{
  "train_examples": 48542,
  "horizontal_flip": true,
  "bottleneck": "kl",
  "encoder_norm": "layernorm",
  "encoder_activation": "squared_relu",
  "encoder_conv_stem": true,
  "encoder_layers": 12,
  "decoder_widths": [48, 96, 144, 192],
  "decoder_block": "basic",
  "decoder_dropout": 0.05,
  "decoder_upsampling": "transposed_conv",
  "kl_weight": 0.1,
  "residual_init": "none",
  "final_lr_fraction": 0.05
}
Rows from block 1 of the decoder, named by matrix and row number. Rows with one number belong to one attention dimension. Each number is 128 + 24 x the weight over its row's rms, rounded and kept within 0 to 255. All counts start at 0. After the name is the row's rms in percent of the matrix's.
# v: attention value (decoder.mid.1.attn.v.weight, 192x192), inputs 0-191
# proj: attention output (decoder.mid.1.attn.proj.weight, 192x192, transposed), outputs 0-191
v.19 094 [124 106 105 148 114 140 114 152 116 118 102 112 153 120  89 130  95 143 106 103 145 106 108 143 141 121 163  71 188 138 107 120 116 119 143 131 117 150 145 145  71 111 175 121 165 129  76  67  96 104  90 131 167 126 130 138 116 112 119 115 139 112 119 113 139 123 144 147 118 125 117 132 136 128  85 122 142 120 178 128 170 132 109 149 178 118 147 113 120 131  96 132 138 100 137 117 140 126 126 144  88 122  97 121  94 140  97 144 106  92 119 156 122 150 115  90 107 129 125 121 140 166 178  83 133 114 162 147 110 188 145 130  91 129 100 150 105  82 145 102 111 138  94 121 118 164 167 125 141 136 136 117  99 138 148 116 171 139 100 108 151 151 121  88 126 136 129 116 167 168 124 123 139 165 128 105 174 129 142 133 102 102 132 148 156 131 124 155  69 112 146 117]
v.20 101 [136  99 147 139 114 104 116 143 132 110  96  92 127 135 140 125 149 161 146 173 164 119 127 106 149 101 154 102 160 127 155 155 100 115 142  86 126  96 108 171 146 140 134 131  93 134 122 106 122 138 160 144 114 136 100  94 125 142  97 136 116 144 146 137 121 163 143 138 111 122  93 143 134 148  94 127 107 156 164 159 132 112 126 137 136 194  91 127  87 156 156 109 137  60 111 163 143 156 143  77 133 126 100 116 156 129 172 138 137 136 151  92 178 128 117 114  98  90 138 108 119  98 129 115 145  97 144 146 102 159 153  99 141 128  76 139 173 131 130 121 146 106 100 115 137 121 107 126 166 144 181 152 142 120 152 123 122  78 150 130 110 172 138 150 132 134 130 164 114 140 111 120 157 136 166 153 164 125  99  86  99 163 171 110 128 144 124 120 114  94 150 118]
v.21 101 [164 110 124 156 147 160  97 143 120 110  99 107  99 114 130 104 132 105 140  99 106 112 131 146 141 102 168 113 158 133 135 142 128 149 115  89 117 178 119 150 112 125 120 149 134 129  73 137  95 123 124 177 161 114 114 142 133 150 103 110 142 126 159 105 135 131 150 130 129 131 107  93 155 140  86 144 160 133 174 122 162 116 122 143 149 125 141 121  36 144 120 144 125  96 157 102 160 129 172 127 109 128 115 142 123  95  89 118 106 122 113 140 163 130 111 105 180 126 118 113 103  97 180 115 124 118  96 137 118 147 144 110  95  94 150 136 124 101 123 114 142 149 107 133  98 106 165 115 166 127 149 146 116 140 157 188 115 121 113 121 144 147 155 132 149 151 126 137 135 135 110 125 117 143 124 156 185 117 128  72  79 101 158  89 154 180 139 155 114 101 151 143]
v.22 068 [137 164 128 142 134 129 123  94 129 129  89 128 126 104 114 162 144 135 120 139 145 123  81 137 120  92  98 127 119  77 163 110 110 150 111 139 115  83 156 121 113 119 127 161  95  96 174  94 101 161 161  46 127 138 113 164  89 113 123 127 155 108  99 105 108 115 122 103 149 139 160 146 114 122 168 126  88 142 139 105  73  80 153 139 122 127 142 154 159 105 140 167 117 152 114 114  91 110 113  83 127 147 141 110 118 106 142 151 139 136 121 149  95 143 150 143  93 125 127 118 156 114 137 121  98 141 143 135 142  86 142 156 150 152 121 140 125 122 127 113 113 137 149 149 162 121  80 139 124 115 129  89 138 104 120 105 141 168 180 144 125 109  98 132  87  72 119 101  89 114 169 142 128 109 160 102  95  89 112 151 134 134 129 150 128 167 125 102 156 107 123 136]
v.23 101 [127 164 130 102 134 142 140 147 165 123 159 112 113 134  62 118 141 146 147 113  87 118  92 110  98 101 117 158 115 138 143 144 144 127 147 138 116 153 110 135 151 139 141 140 111 137 147 159 143 138 151 114 135 116  91 148 135 149 156 132 130 119 163 139 121 145 132  68 136 111 159 124 117 127 166 151 135 137  89 115 121 124 130 114  91 130 169  99 146 131 166 154 130 149 142 122 125  99 113 166 107 144  71 117 170 130 106 150  95 152 120  95 128 115  96 128 169 119 130 124 111 116 112 126 111 135 113 129 131  33 103 157 145 166 163 116  85 144 147 144 133 154 142 120 170 145 190 130  88 117 104 128 139 132 154 131  72 145 121 171 145 115 138 152 117 163 130 146  96 130  92 114 114  87 126  97  62 116 128 145 129 131 116 121 110 164 120 175 120 109 113 117]
v.24 093 [ 89 125 105 211 117 156 143 136 162 100 122 149 123 142  82 152 134 156 142 113 101 158 146 127 132  93  91 127 105 129  87 129 134 121 157 132 155 132 178 133 130 131 145 133 154 130 126 100 145  81 104 149 123 170 154 134 169 129 115  92 110 157 129 161 139 100 115 124 121 127 148 161 118 132 146 140 147 132 131 134 120 133 126 144  95 126 129 149 148 119 124 165 126 131 141 108 164  74 119 165 104 148  94 152  97 167 118 118 137 124 146 126 118 157  52 144  86 131 152 116 144 144 125 119 116 102 152  93 122 152 128 124 230 117 101 150 114 105 136 118 142  96 115 174 153 138 146 128 110 117 142  89 119 165  92  92 126 160 144 138 128 117 160 116 123 105 132 132 147 145 108 111 137  96 117 120 123 138 117 149 167 131  81 138 175 143 136 115 114 132 111 135]
v.25 127 [123  90 108  70 145 121 133 151 101 146 110 137 139 114 160 133 115 173 141 129 185 121 110 123 123 138 115 105 191 111 130 121 145 123 131 161  86 119 121 138 121 112 133  83 157  84  95 121 131 126 136 121 113 152 159 129  94 127 127 135 167 162 110 135 112 104 149 154 137 141 137 111 101 125 125 114 108 144 128 144 145 118 118 138 209 147 116 106 190 141 103 117 131 106  73 145 122 175 112 146 147 124 152  98 125 154 143 134 116  75 118 139 112 125 140 136 159 112 129 123 169 160 102 107 132 100 146 130 100 169 120 112  53 181  84 131 147 121 137 171 111 127  96 117 164 151 144 125 141 144 134 117 139 114 157  99 116 124 104 106 101 136 108 139 143 121 142 127 148 123 159 148 178 167 132 122 152 119 123 132 138 106 159 172 121 134 100 115 118 170 139 111]
v.26 154 [136 127 130 124 129 122 115  96 143 133 134 118 143 151 147 101 175 119 126 162 137 160 117 118 140 121 134 151 100 149 148 140 106 113 152  82 158  68 112 130 176 111 119 163  83 140 170 139 134 111 172 138 130 103  96 117 141 138 120 142  82 141 139 142 113 151 151 106 135 117 136 153 153 163 134 136 132 144 122 149  98 126 150 111  73 157 101 151  59 162 153 134 129  87 129 140 115  97 179 104 138 109 125 110 144 133 153 137 132 166 166  66 154 114 163 133  97  90 108  99 103 109 110 131 158 117 152 107 141  95 116 147 178 139 110 147 127 128 137 108 121  94 113 135 127 116  88 143 148 136 152 170 133 118 127 129 116 104 140 113 140 175  85 150  95 134 116 101 109 116  98 100 120 118 183 139 105 140 147 119  98 157 154  86 105 134 146 108 114  90 150 123]
v.27 113 [134 115 144 158 147 123  94 127 157 131  96 116 126 120 100 157 152 188 135  95 148  75 113 112 162 114 105 103 176 108 138 120 129 159  89 123 100 143 147 160  99 142 136 144 146  71  64 106  96 124 126 113 130 166 123 158 135 167  88 105 138 159 120 109 136 117 151 135 129 128 115 122 114 144 140 135 172 130 144 175 119 114 128 156 163 128 110 143 138 155 142 101 110 128  94 112 181 140 137 113 118 111 108 112 142 100 124 125 143 115 114  93 166 119 112 107 147 135 120  99 104 112 127 126 112  87 133 114  88 173 139 103 151 132  92 145 122 165 152 130 129 132  76 162 135 137 126 133 100 157 150 100 115 138 164 110  73 141 130 102  96 168 129 145 147 140 134 180 182  94 131 135 131 172 157 131 143 142 133 114 117 129 131 146 145 169 116 130  76 119 120 124]
v.28 110 [ 93 142 146 139 201  94 149 118 139 133 139 146 151 140 108 138 152 112 107 106 150 101 169 151 120 132  85 153  96 138 111 133 160 161 105 185 135 121 152 141 107 166 142 136 132  83 125 128 165 124 105 111  98 114 143 128 122 119 123 128  72 146 121 168 138 133 114  88  98 133 104 159 114 133 127 148 150 110  99 132 126 147 140  94 118 127 116 124 223 131 128 113 146 136 135 148 131 129  87 143 110 129 126 134 124 106 141  95 105 131 137 137  96 122 168 157 101 154 119 146 116 129  55 114 107 100 148 131 135 140 168 100 144 118  97 128 134 156 132 137 103 111 130 126 154 103  84 117  95 110 122  95 122 130 130 112 100 158 120 118 137 106 126  91 122  99 110 175 193  91 152 131 131 115 108 108  83 116 106 143 136 146 105 164 102 120 107 105 115 127 131 171]
v.29 090 [104 132 137 120 173  78 112 131 124 123 143  70 113 154 139 114 132 104 119 118 121 111  95 161  85 132 142 154 185 106 148 145 141 128 113 121 133 130 126 145 145 157 158 141 151 156 113 101 102 145 101 115 131 105 116 179 140 139 155 125 128 120 154 133  86 115 127  88 126  87 119 142 118  72 118 106 158 104 141 131 149 123 108 142 112 139 115 130 167 149 128 136 133 102 140 151 134 123 145 128  78 147 146 118 124 123  94 106 126 141 118 145  86 158 221  88  93 110 121 154 137 162 136 120 108 122 140 122 103 113 150 114 105 209  87 126 142 124 177 146  94 111 144 109 123 141 118  67 127  98 124 130 124 116 157 156 135 133 142 136 160 150 116 115 113 119  90 156 132 129 144 180 149 115 113  84 115 133 110 123 106 145 170 120  88 108 104 106 128 116 140 120]
v.30 103 [130 157 126 182 171 110 116 129 170 106 151 128 113 146  69 157 124 121 129 126  82  95 105 130 126 122  60 158 136 151 142 125 106 138 144 141 153 102 150 143 154 124 137 168 133 152 161 145 134 136 109 118 111 151  91 154 144 112 107 139  88 151 148 140 122 105 132 139 148 134 128 173 130 127 145 121 165 146 130 104 158 125 122 154  60 124  96 156 170  95 127 165 130 130 137 121 151 109 117 139  91 126 129 118 126 114  63  80 152 144 111 123 122 152 153  87  92 146 146 124 166 118 124 143 100 118 180  98 111 130 121 136 194 115 110 103 110 105 175 117 106  97 120 150 105 168 150 109 120 152 146  85 141 152 140 116 129 181 159 138 143  95 160 109 113 125 107 139 136 158 133 125 152 130 129  98 127 133 150 121 117 122 150 127 127 172 124 126 128 160 111 128]
v.31 093 [119 145 148 184 119 116 110 129 137 112  93 133 122 157  68 115 110 145 152 140 145 110  99 129 142 140 130 118 132 121 132 123 135 125 153 110 130  96 111 130 140 126 147 152 145 125 116 134 128 125 157 141 101 142 100  86 150 138  94 138 103 131 172 143 139 124 163 130 114 149 121 146 136 140  92 138 135 139 121 157  93  99 137 150  80 165 118 148  79 141 133 154 150 104 146 118 164 106 138 122 132 115  77 124 142 112 143 150 103 166 141 101 126 131 119 144 105 101 155 100  71  89 113 101 143 130 148 120 138 136  93 163 183 134 118 130 123  87 143  83 118 108  95 124 124 125  98 162 152 162 178 135 128 111 129 116 120 103 137 158 117 173 142 126 126 151 131 117 153 121 109  70 122 139 172 110 106 101 132 112  90 135 148 103 166 203 158 143  79  71 129  94]
v.32 072 [124 161 124  90  94 123 134 141 131 123 146 161  93 145 144 180 116 126 167 133 134 135  87  80  63 149 164 153 147 108 149 131 157  92 127  96  80 131 120  80 150 150 141 129 110 124 118 127 129 148 113 139 136 141  96  78 136 169  98 103 156 131 116 123  87 166 124 123 146 136 131 111 106 112 127 135 123  85 100 135 103 133  86 139 107 111 138 142 121 140  88 114 115 125 114 127 111 101 110 127 125 130 164 140 133 125 104 124 133 121 106 153 144 137  85 128 175  98 117 107 118 155 161 130 136 127 139 155 120 119 125  69  98 124 125 134 123 131 111 137 151 130 154 127 153 111 173 157 124 116 120 190 111  95 184 134 101 140 140 122 164 150 170 115 118 125 140 161 143 148 135 115 155 130 155  93  76  93  68 141 137 155 134 176 134 138 112  90 152 112 102 128]
v.33 076 [153 121 105 157  97 138 154  84 130 168 126 139 115 120 118  92 102 153 114 111 147 131 154  92 134 108  97 149  79  81 100 144 148 150  87  90 131 167 171 153 121 135 108  60 126 125 167 127 122 107 161 143 110 146 127 165 122  76 151 119 112 134 143 126 101 115  92 122 180 147 151 126 104 119 144 149 120 151 127 145  85 103 150 136 125  88  99 137 112 115 152 131 140 140 143 210  91 132 137 121 146  89 139  97  96 117 137 127 146 119 140 120 128 112 129 167 129 165 120 116 121 138 138 118 133 127 137  84 148 100 121 152 117 119 172  85 110 105 155 128 113 125 139 127 122 139  93 140 103 142 136  97 133 106 111 118 165 149 164 117 111 118  98 169 110 100 118 102 114 135  94 142 134 137 162  99 174 153 181 116 124 113  83 135 116 115 101 118 141 117 142 141]
v.34 070 [105 134 135 172 194 126 100 145 133 126 126  94 121 157 159 140 184  66 130 144 165  99 101  96 171 131 167 132 110 135 104 108 139 167 155 135 137  87 112 108 138 138 130 141 125 114 115 128 124 179  87 148 151 140 100 116 158 145 124  84 103 115 147 155 136 102 101 148 152 113 130 162  93 103 118 116 137  91 105 112 146 144 139 146 150 120 160  84 159 128 145 124 122  93 128 135 162 124 115 123  98  96 111 106 101 141  71 143 146 127 119 122 131 123 179 101 119 172 131  94 120 115 116 137 150 121 125 162  90 123 177  99  85 111 112 144 127 171 140 115 119 108 104 116 118 145 141 130 128 186 171 147 108 101 100 114 137  97 116  89 140 134 130 150 118 149 132 149 152 108 139 116 148 122 130 107 125 110 162 125 115 117 129 169  70 139 111 134 109 120 103 129]
v.35 068 [ 80 161 129 157 125 152  97 110 142 135  96 130 126 133 111 145 128 179 148 101 151 146  98 127 142 109 152 137  71 111  99 155  94 107 156 155 141 157 139  90 101  97  90 159 105 112 129 132 142  93 132 121 121 105 129 139 106 156 127  76 140 116 133  92 111 151 144 123 129 110 118 120  82 127 161 165 139  66 112 149 140 123 154 106 126 149 115 134 101 149 125 118 158 117 109 125 107  96 147 120 134 102 105 130 136 142 150 106 110 116 141 127 119 135  79 113 124 129 131  75  83  98 171 136 137 145 107 146 173 126 110 123 175 112 154 155 121 149 125 103  78 100 121 124 174  89 141 176 126 113  99 159 188  98 140 122 125  89 133 123 110 105 148 115 113 150 130 117 173 115  86 118 112 106 148 124 107 155 118 125 119 152 156 135 168 136 161 158  94 139 124 135]
v.36 078 [143 137 125 145 129 121 180 149 136 129 131 108 163  85  67 112 180 122 178  91 130 164 147 122 170 156  97 125 141 123 107 148 100 190 104 117 180 167 117  72 133 131 137 151 192 104 101 161 152 115 119 130 115 149 128 117 128 151 172 113 123 113 141 139 109  90 120 147 124  79 126 108 144 103 139 147  98 140  94 134 115 181 148 109 114 152  94 120 128 126 145 108 156 121 106  94 137  94 123 143 124 117 118 133 160 143 142 117 121 170 128 100 109 160 112 154  93 127 133 110  94 120 120 138 124 126 158 149 141 144 127 138 125 118 126 151 130 161 166  97 121 146 120 130 113 105  93 158 165 132 112 122 120 156  97 132  93 134 126 185 111 120 159 167  80 154 136 138 127 102 126 121 105  99 140 117 123 123 134 126 133 163 119 118 173 101 142 123 112 147 125 173]
proj.19 076 [131  70 119 129 120 105 127 140  98 126 117 101 160 105 115 113 144 173 150 115 130 118 102 145 152 161 120 130 113 123  87 103 115 110  91 169 139  90 116  96 151 138 119 112 133 107  83 158 117 169 124 126 115 112 128 150 107 167 166 154 134 133 105 106 134 148 146 137 103 110  84 102 120 127 145  94 158 155 125 156 122 150 154 151 120 116 104  95  93 148 114 111 105 113 136 142 129 112 122 133 128 157 163 113 130 114 163  48 121 157 115 114 154 144 180 153 100 127 177 131 113 122  76 124 110 118 168  99 132 144 134 125 135 112 138 182 120 112  96 147  95  81 126 108  84  86 141 115 130 102 194 142 116 146  86 150 131 115 162 107 122  99 131 108 116 126 108 124 111 126 137 152 104 133 104  96 156  83 124 168  93 131 146 121 135 143 157 145 107 129 124 128]
proj.20 097 [143 160 124 187 109 135 130 126 130 144 120 139 119 117 109 136 140 128  81 119 160 150 163  70 124 112 142  93 161 124  94 137  86 150 152  67 112 122 106 129 114 123 170 101 148 120 167  99 148  80 137 124 127  75 124 138  88 149 106 103 126 125 155 161 114 124 128 114 118 132 135 123 138 125 137 148 132  88 116 122 108 157 112 144 150 141 122 123 103  83 126 121 158 115 119 157 128 139 118 145 136 165 106 125  96 185 115 155 140 112 188  73 141 115 172 119 160 117 114 146 124 114 163 168  98 126 140 114 168 135 110  98 131 118 127 158 145 161 143  88 107 138 141 102 121 133 140 146 113 156 110 110 127 119 125 145 179 128 142 107 164 159 138 142 164 131 108 133 132 108 137 135 131 132 153 151 146 161 138 132  94 154 121 123 107  93 152  60 184 136  97 107]
proj.21 082 [117 123 126 129 143 132  71 130 127 143 119 120 193  87  73 150 140 183 152 168 110 124 121  88 120 130 118 110 109  95  88 102 116 137 136 135 132 126 137 107 109  93 159 117 132  92  67 118 119 130 124 155 110  74 145 100 114 104 115 121  98 156 162 123  74 162 174  83 121 119  98 145 129  96 143 172 145 131 111 163 136 121 141 128  98 126  97 129  63 124 187 134 102 128 120 157 136 138 129 116 141 156 120 111 103 152 139  72 151 170 130  94 107 167 145 165 125 160 107 144 143 136 120 139 142 101 139  95  99 154 111 121 112 147 133 160 135 144 112  88 143  96 140 108 128 128 149 150  89 113 125 152  98 115 117 114 132 115 148  87 148 118 139 143 124 131 121 130 102 126 133 156 146 125 130 150 167 145 131 107 120 143 115 136 172 146 138 142 124 157 140 104]
proj.22 061 [ 96 134 117 104  94 117 153 127 136 107 135 124  92 157 172 122  79  76 172  79 140 151 115 121 131 144 131 138 133 156 131 138  94 157 141 198 113 131 127 137 134 143 124 133  92 177 157 108 142  90 132 140 135 126 114 146 193 129 121 129 121 151 130 111 144 148 114 148 136 152 110 139 147 165 123  62 116  98 130 114 136 141 119  92 133 160 145 141 168 161 104 179 141 120 114 123 114 103  95 152 108 110 116 135 129 120 126 154 119 104 110 128 132 134 153  52 149 109 122 129 102 159 174 137 127 138 135 140 153  85 140 125 129 163 140 108 120  95 157 108 113 126 140 117 147 115 121 131 145 132 132  61 102  91 152 114 117  90 103 154 154 148 144 119 107 187 148 139 149 162 115  94 110 157 126 140 117 166 109 117 132 130 158 113  98  88 133 126 147 138 129 107]
proj.23 076 [134 154 120 138 151 153 173 113 112 116 138 145  94 135 115 122 118 125 123 129 152 120 101 102 113 132 112 156 155 154 155 147 105 137 144 104 146 161 135 170 114 130  99 160 104  84 151 108 157  66 128 130 101 164 114 135 168 115 126 125 158 162 112 114 117 137 168 128 133 114 127 108 107  70 110 107  87  94  87 100 168  95 119  74 152 144 113 132 165 108 155 154 108 125 135 111 108 116 132 151 118 121  97 135 162 127 128 162 119 138 120 139 142 121 102  86 162  99 114 116 122 113 151 125 164 110 113 130 102 157 114 134 155 168 139 107 142 139 160  53 165 118  95 171 134 144 161 136 117 131 150 144 104 145 148 127 125 141 108 125 129  88 148 137 144 118 141 124 168 148 172 104 164 138 142 167 128 189 122 136 155 120 140 112 125  99 154 160 104 179 122 130]
proj.24 077 [102 124 167 128 106  78 143 151 108 179 113 175 139 101 136  78 113 138 110  89 130  98 127 146 165 170 106 138 112 151 159 153 147  97  96 177  99 136 139 147 170 119 147 101 122 120 102 174 141 138 144 110 107 157 144 164 130 112 106 148 136 113 100  87 188 129 130 112  76 135 107 114 105 141 151 115 116 138 148 163 119 154 108 146 114 139  72 123 151 105  93  92 100 154 110 124 153 132 130 155 125 105 172 125 163 105 107 162 145 156 120 139 134 119 106 132 111 143 154 129 131  93  71 106 148 137 141 156 135 101 135 158 138 126 147 151 102 140 102 123 154 127 118 126 133 135  55 131 141 132 143 119 138 117 110 154 132  91 136 149 130 107 123 137 119 134 122 103 149 148 111  72 103 150 132 105 124  97 103 118 100 109 119 156 130 160 138 147  91 116 137  97]
proj.25 106 [130 131 108 168 114  92  95 145 103 105 145 102 131 116 108 116 125 148 135 125 150 151 135 135 146 158 138 142 120  98 104 104 124 141 125 115 113  91 105 137 160 176 122 131 128 182 107 122 104 175 163 107 153 101  96 129 120 163 136 142 115 112 116 125 155 128 133 180 175 122 123  90 110 157  85  92 130 103 118 142 134 123 160 156 112 118 122 119 134 155  80 135 139 106 148 122 143 123 101 141 106 126 138 154 111  97 147 136 109 102 159 107 108 116 127 148 198 118 172 148 119 107 139 127  87 158 159 127 138 162 135 133 177  97 130  93 126  94 151 168  92 143 131 102  90 100 128 174 104 127 138 146 147 159 118 120  96 150 133  89 125 150 151 119 146 162 130 132  74 132 144 168 107 156  92  96 126 121 123 198 137 146 141 108 121 145 146 116 125 102 117 169]
proj.26 114 [185 159 171 119 155 132 142 105 133 118 123 126 132 134 126 122 132  83  95 125 122 141 160  91 121  89 185 118 181 144 132 139  92 136 131 107 123 158 136 162 102 104 162 141 122  89 191 123 136 135 112  88 132 141 140 134 107 138 122  95 114 126 170 164 144  96 115 104  95 124 168 140 153 137 125 125 139 119 131 140 100 157 121 121 116  83 139 138 101  68 119  93 125 130 153 135 145 116 127 110 144 101  72 117 124 167 134 153 172 131 136 109 142 132 164  82 110 101 107 132 107 123 122 137 149  99 128 127 152  89 122 100 102 132 116 112 153 184 102 133 155 124 128 133 172 146 111 129 102 170 118 108  89 137 100 143 154 116 150 178 144 137 128 120 131 144 121 145 163 102 103 113 151 119 164 173 153 139 101  99 119  85 133 125 139 124 108 129 156 118 154  90]
proj.27 090 [147 118  85 135  67 133 120 130 134 140 114 116 138 135 112 119 128 152 123 119 139 133 193 102 178 128  91 140 126  92  96 140 103 118 135  76 134  91 118 119 136 131 170 120 138 130 110 127 133 147 142 132 111  86 108 125 162 143 146 145 121  97  93 139 164 172 179 141  76 106 140 109 151 123 117 109 138 109 100 133 141 170 141 168 109 158 143 128 131 107 114 156 120 134 143 128 131 111 109 133 102 181 125 145 128 107 113 143 157 120 105 104 105 140 165 104 152 151 102 159 131 138  94 124  91 136 150 128 125 128 132 120 141  79 139 156 158  98 155  80 116  94 177 125 139 132 125 171  95 158 119 122 123 146 139 102 129 152 146 103 147 176 175 157 133 160 213 140 119  96 112 152 138 139  84 130 148 136 138 133 110 165 138 118 130 135 115 100 125 127 139 159]
proj.28 095 [113 122 137 117 122 127 200 118 167 102 103 108  94 135 114  99 122 104 148 123 160 130  85 124 145 122  85 119 146 134 128 104 155 108 149  95 135 140 154 154 153  93 135 155 126 129 126 131 117 160  88 110  99 130  81 137 162 116 110 162  98 113 130 107 159 130 175 126 130 115 127 133  93 118 132 157 141 186 126 126 100 131  93 147 128 160 128 147 120 130 106 121 106 174 164  81 102 174 137 139 150 139 133 163 138  55  83 170 136 137  83 117  92 135 112 144 136 159 128 146 122 148 123 145 181 166 117 128 104  72 161 131 129 106 139 142 104  94 143 133 120 114 177 139  94 119 148 114 130 138 127 113 126 122 155 121 103 137 146 122 123 181 136 149 105 100 141 142 126 129  68 109 134 153 114 106  96 117 146 136 143 129 126 147 122 155 136 120 141 103 132 176]
proj.29 073 [115 141 152 152 140 131 159 131 128 124 127 116  77 115  77 162  80 149 147 147 186 153 129  92  66 101 130 150 166 114  81 109 107 167 155 107 115 158 128 144 140  80 130 142 145 142 141 134 150 161 126 152  77  91  90 125 165 121 171 135  91 138 167 169 116 132 166 139 131 128 143 119  88 129 158 163 135 164 123 132 121 131  98 117 143 135 146 148 141 115 124 105 118  77 157  82  98 156 100 117 125 104 128 167 138 116  86 125  92 156 108 110 120 111 152 107 147 117 123 147 101 125 149 127 175 104 132  90 109  99 156 102 111 135 129 122 130  97 123 122 144 117 180 131  92 112 149 112  95 135 159 107 121 130 147 143 123 150 127 118 110 123 112 143 130 131 104 139 118 112 120 110 162 124 122  93 100 118 133 138 146 113 154 133 122 166 169 132 118 142 112 184]
proj.30 084 [136 113 154 118 104 129 142 129 154 100 118 173 122 141 118 123 130 129 164  80 142 144 151 107 137 120 135 122 130 110 162 171  94 130 122 180 110 126 157 107 144  98 141  92 120 155 126 146 172 100 151  88 101 106 127 144 172 161  99 134 137 138 143 128 174 151 149 110 123 104 111 137 144 106 113 105  95 121 123 131 113 141 106 131 142 154 132 110 154 147  96 138 118 127 138 107 106 110  88 104 116 143 124 130 185  92  89 174 119 114 112 146 146 114 152 116  98 125 164 155  75 131 112 113 174 184 136 132  65  87 152 148 154 140 144 149 152  98  98  75 136 125 104 132 111 126  83 142 149 114  92 121  96 151 123 124 112 106 108 117 137 123  99 140 124 101 110 126 149 103 147  65 136 145  97  64 106 114  99 135 115 116 149 129 108 116 102 126 106 134 145 151]
proj.31 079 [163 141 123 124 109 146 134 132 106 126 130 110 144 160 147 142 149 149 134 116 165 116 120  93 117 154 136 123 152 122 155 150  97 116 138 142  81 131  86 145 121 110 180 103 160  89 160 150 170  77 117 112 127 120 132 176 128 162 101 132 123 134 147 117 127 123 143 100  57 132 102 122 166 140 129 142 166 123 144 146 125 150 133 106 114 146 121  90 132  94 150 136 169 157 128 120 149 138 145 100 165 131 119 125 143 125 104 113 152 145 153 117 179 123 202 159 108 103 146 145 110 127 109 140 116 130 157 111 128  79 138 127 133 142 153 187 116 165 105 122 150 114 118 142 144 113 100 130 108 155 161  85 105 126 101 145 195  83 137 119 184 153  92 113 140 110  99 112 149  99 126 128 126 167 155 106 154 118 116 109 112 130 159 115  99 102 108 107 127 142 140 126]
proj.32 076 [ 89 112 121 123 140 105 136 107  98 104  92 125 143 134 138 148 151 109 161 128 124 126  86 127 104 141 114 127 164 128 129 144 135 105 123 160 128 135 127 145 132 149 150 139 109 139 147 142  98 110 166 119 145 117 143 122 112  95 151 157  79 107 172 147  89 114 152 114 133 168 152 109 168 119  90 156  96 116 131 136 129 109 130  70 131  95 140 154 144 137 131 109 124 124 122 126 147 143 137 140 113 128 118 128 105 105 150 122 129 168 153 134 137 112 103 151 129  92 145  89 168 106 126 145 120 145 156 116  67 125 173 101  94  95 122  93 102 134 118 111 107 164 105 161 113 109 139  88 116 114  98 150 173 105  88 144  69 180 140 117 152  79 108 112 117 109 197 122  99 102 109 119 133 113 146 165 109 168 140 104 165  81 117 132 130 145 158 157 122 138 145  87]
proj.33 082 [154  85 137  89 131 136 114 143 150 156 111 129 106 118 156 137 120 107 144 160 139 143 147 140  91 111 146  92  80 135 161 118 105 120 128 143 118 107 119 155 127 128  98 116 113  96 114 116 147 147  78 124 129 123 146 121 134 157 141 111 153 144 128 125 138 149  97 138 158 110 131 150 141 130 172 140 145 123 149 106 111 164 100 146 162  85  84  67 146 112 104 116 173 156 149 144 116 103 145 111 136 106 115 153 140 151 103 115  95 143 117 167 158 122 138 147 148 112 118 121  95 132 135 124 137 130 124 111 189 108  96 139 159 148 137 160 146 113 162 162 169 103 177 151 140 139 126 158 122 144 129 106 152 152 161 188 163  77 109 137 124 154  99 155 118 127  53 147 160 139 153 111 108 129 164 104 130  80 117 145 119 145 130 111 149 109 129 140  99 103  84 155]
proj.34 062 [154 158 140 144 130  96 116  87 137 162 116 156 126 139 169 118 117 167 106 138 135 139 142 115 135 124 101 111 106 104 154 135 137 144 120 124 127 123 130 108  99 147 135 115 143 153 165 141 105 120 132 126 142 134 107 192 125 142 116 102 118 147 128 121 184 147 151 130 114 144 121 140 104 122 147  75 125 152 150 122  91 123 172 142 118  93 162 123  97 132 126 105  93 138 139 167 139 108 116 126 167 169 168  83 147 169  90  98 164  71 105 104  95  91 124 114 150 162 104 114 150 113 127 117 120 139 117 147 142 134 140 128 103  87  93 146 105 108 143 133 147  77 108 122 119 116 125 141 136 139  82  83 126 155 147 138 118 130 173 142 117 122 100 107 161  90 124 117 150  72 179 154 135 146 146  78 129 144 140 152 132 112 182  87 124 118 128  94 170 144 120 120]
proj.35 064 [ 94 108 123  70 121 132  84 130 118 118  82 145 154 116 128 130 139 119 112 131 150 114 120 113 111 154 123 125 150 165 117 137 146 135 147 133 110 125 128 157 130 117  83 139 104 133 107 133 141  93 146 146 124 124 125  99 120  69 124 142 102 101 135 111 136 139 187 120  68 150 136 131 126 124 170 120 121 155 120 146  87 152 149 107 112 148  87 146 149 105 157 106 114 165 133 154 119 163 134 142 128 107 124 121 124  79 108 167 147 141 160 120 150 137 118 154 155 102 143 141 139 101 103 125 112 119 144 121 139 123 132 112 136 125 118 181 113 139 121 131 140 165 119 141 112  70 123 114 101 103 154 114 141  66 112 167 118 139 144 167 159 147 153 124  58 100  81 140 125 165 134 134 101 141 150 177 127 140 122 110 142  84  83 162 177 157 140 124  87 106 153 100]
proj.36 087 [113 132 144  90 101 106 148 114 151 140 155 156 149 141 144 163 133  92 125 146 166 122 173 139 124 107 126  97 120 128 142 150 153 137 162  93 135 110 103 178  87 110 133 139 108 147 108  95 108 108 100 137 115 125 100 150 144 116 130 131 160 151 100 115 174 134 147 107  88 135  90 111 106 122 143 124 154 168 114 117  79 155 144 126 118 138 122  74  94 109 122 117 144 124 167 149 117 118 126 106 158  90 161 163 138 143  89 152 143 109 155 103 157 100 123 135 131 123 132 136 113 139 116 156 142 150  93 133 187 156 126 143 129 156 129 165 113 128 184 159 141 107 130 170 149 156 120 118 126 142 136  89  84 139 193 100 144 103  90 139  99 195 103 136 102 123  98  98 154 102 128 120 130 139 145 124 119 114 108 118 118 148 143 124 155 103 149 125  99  80 143 145]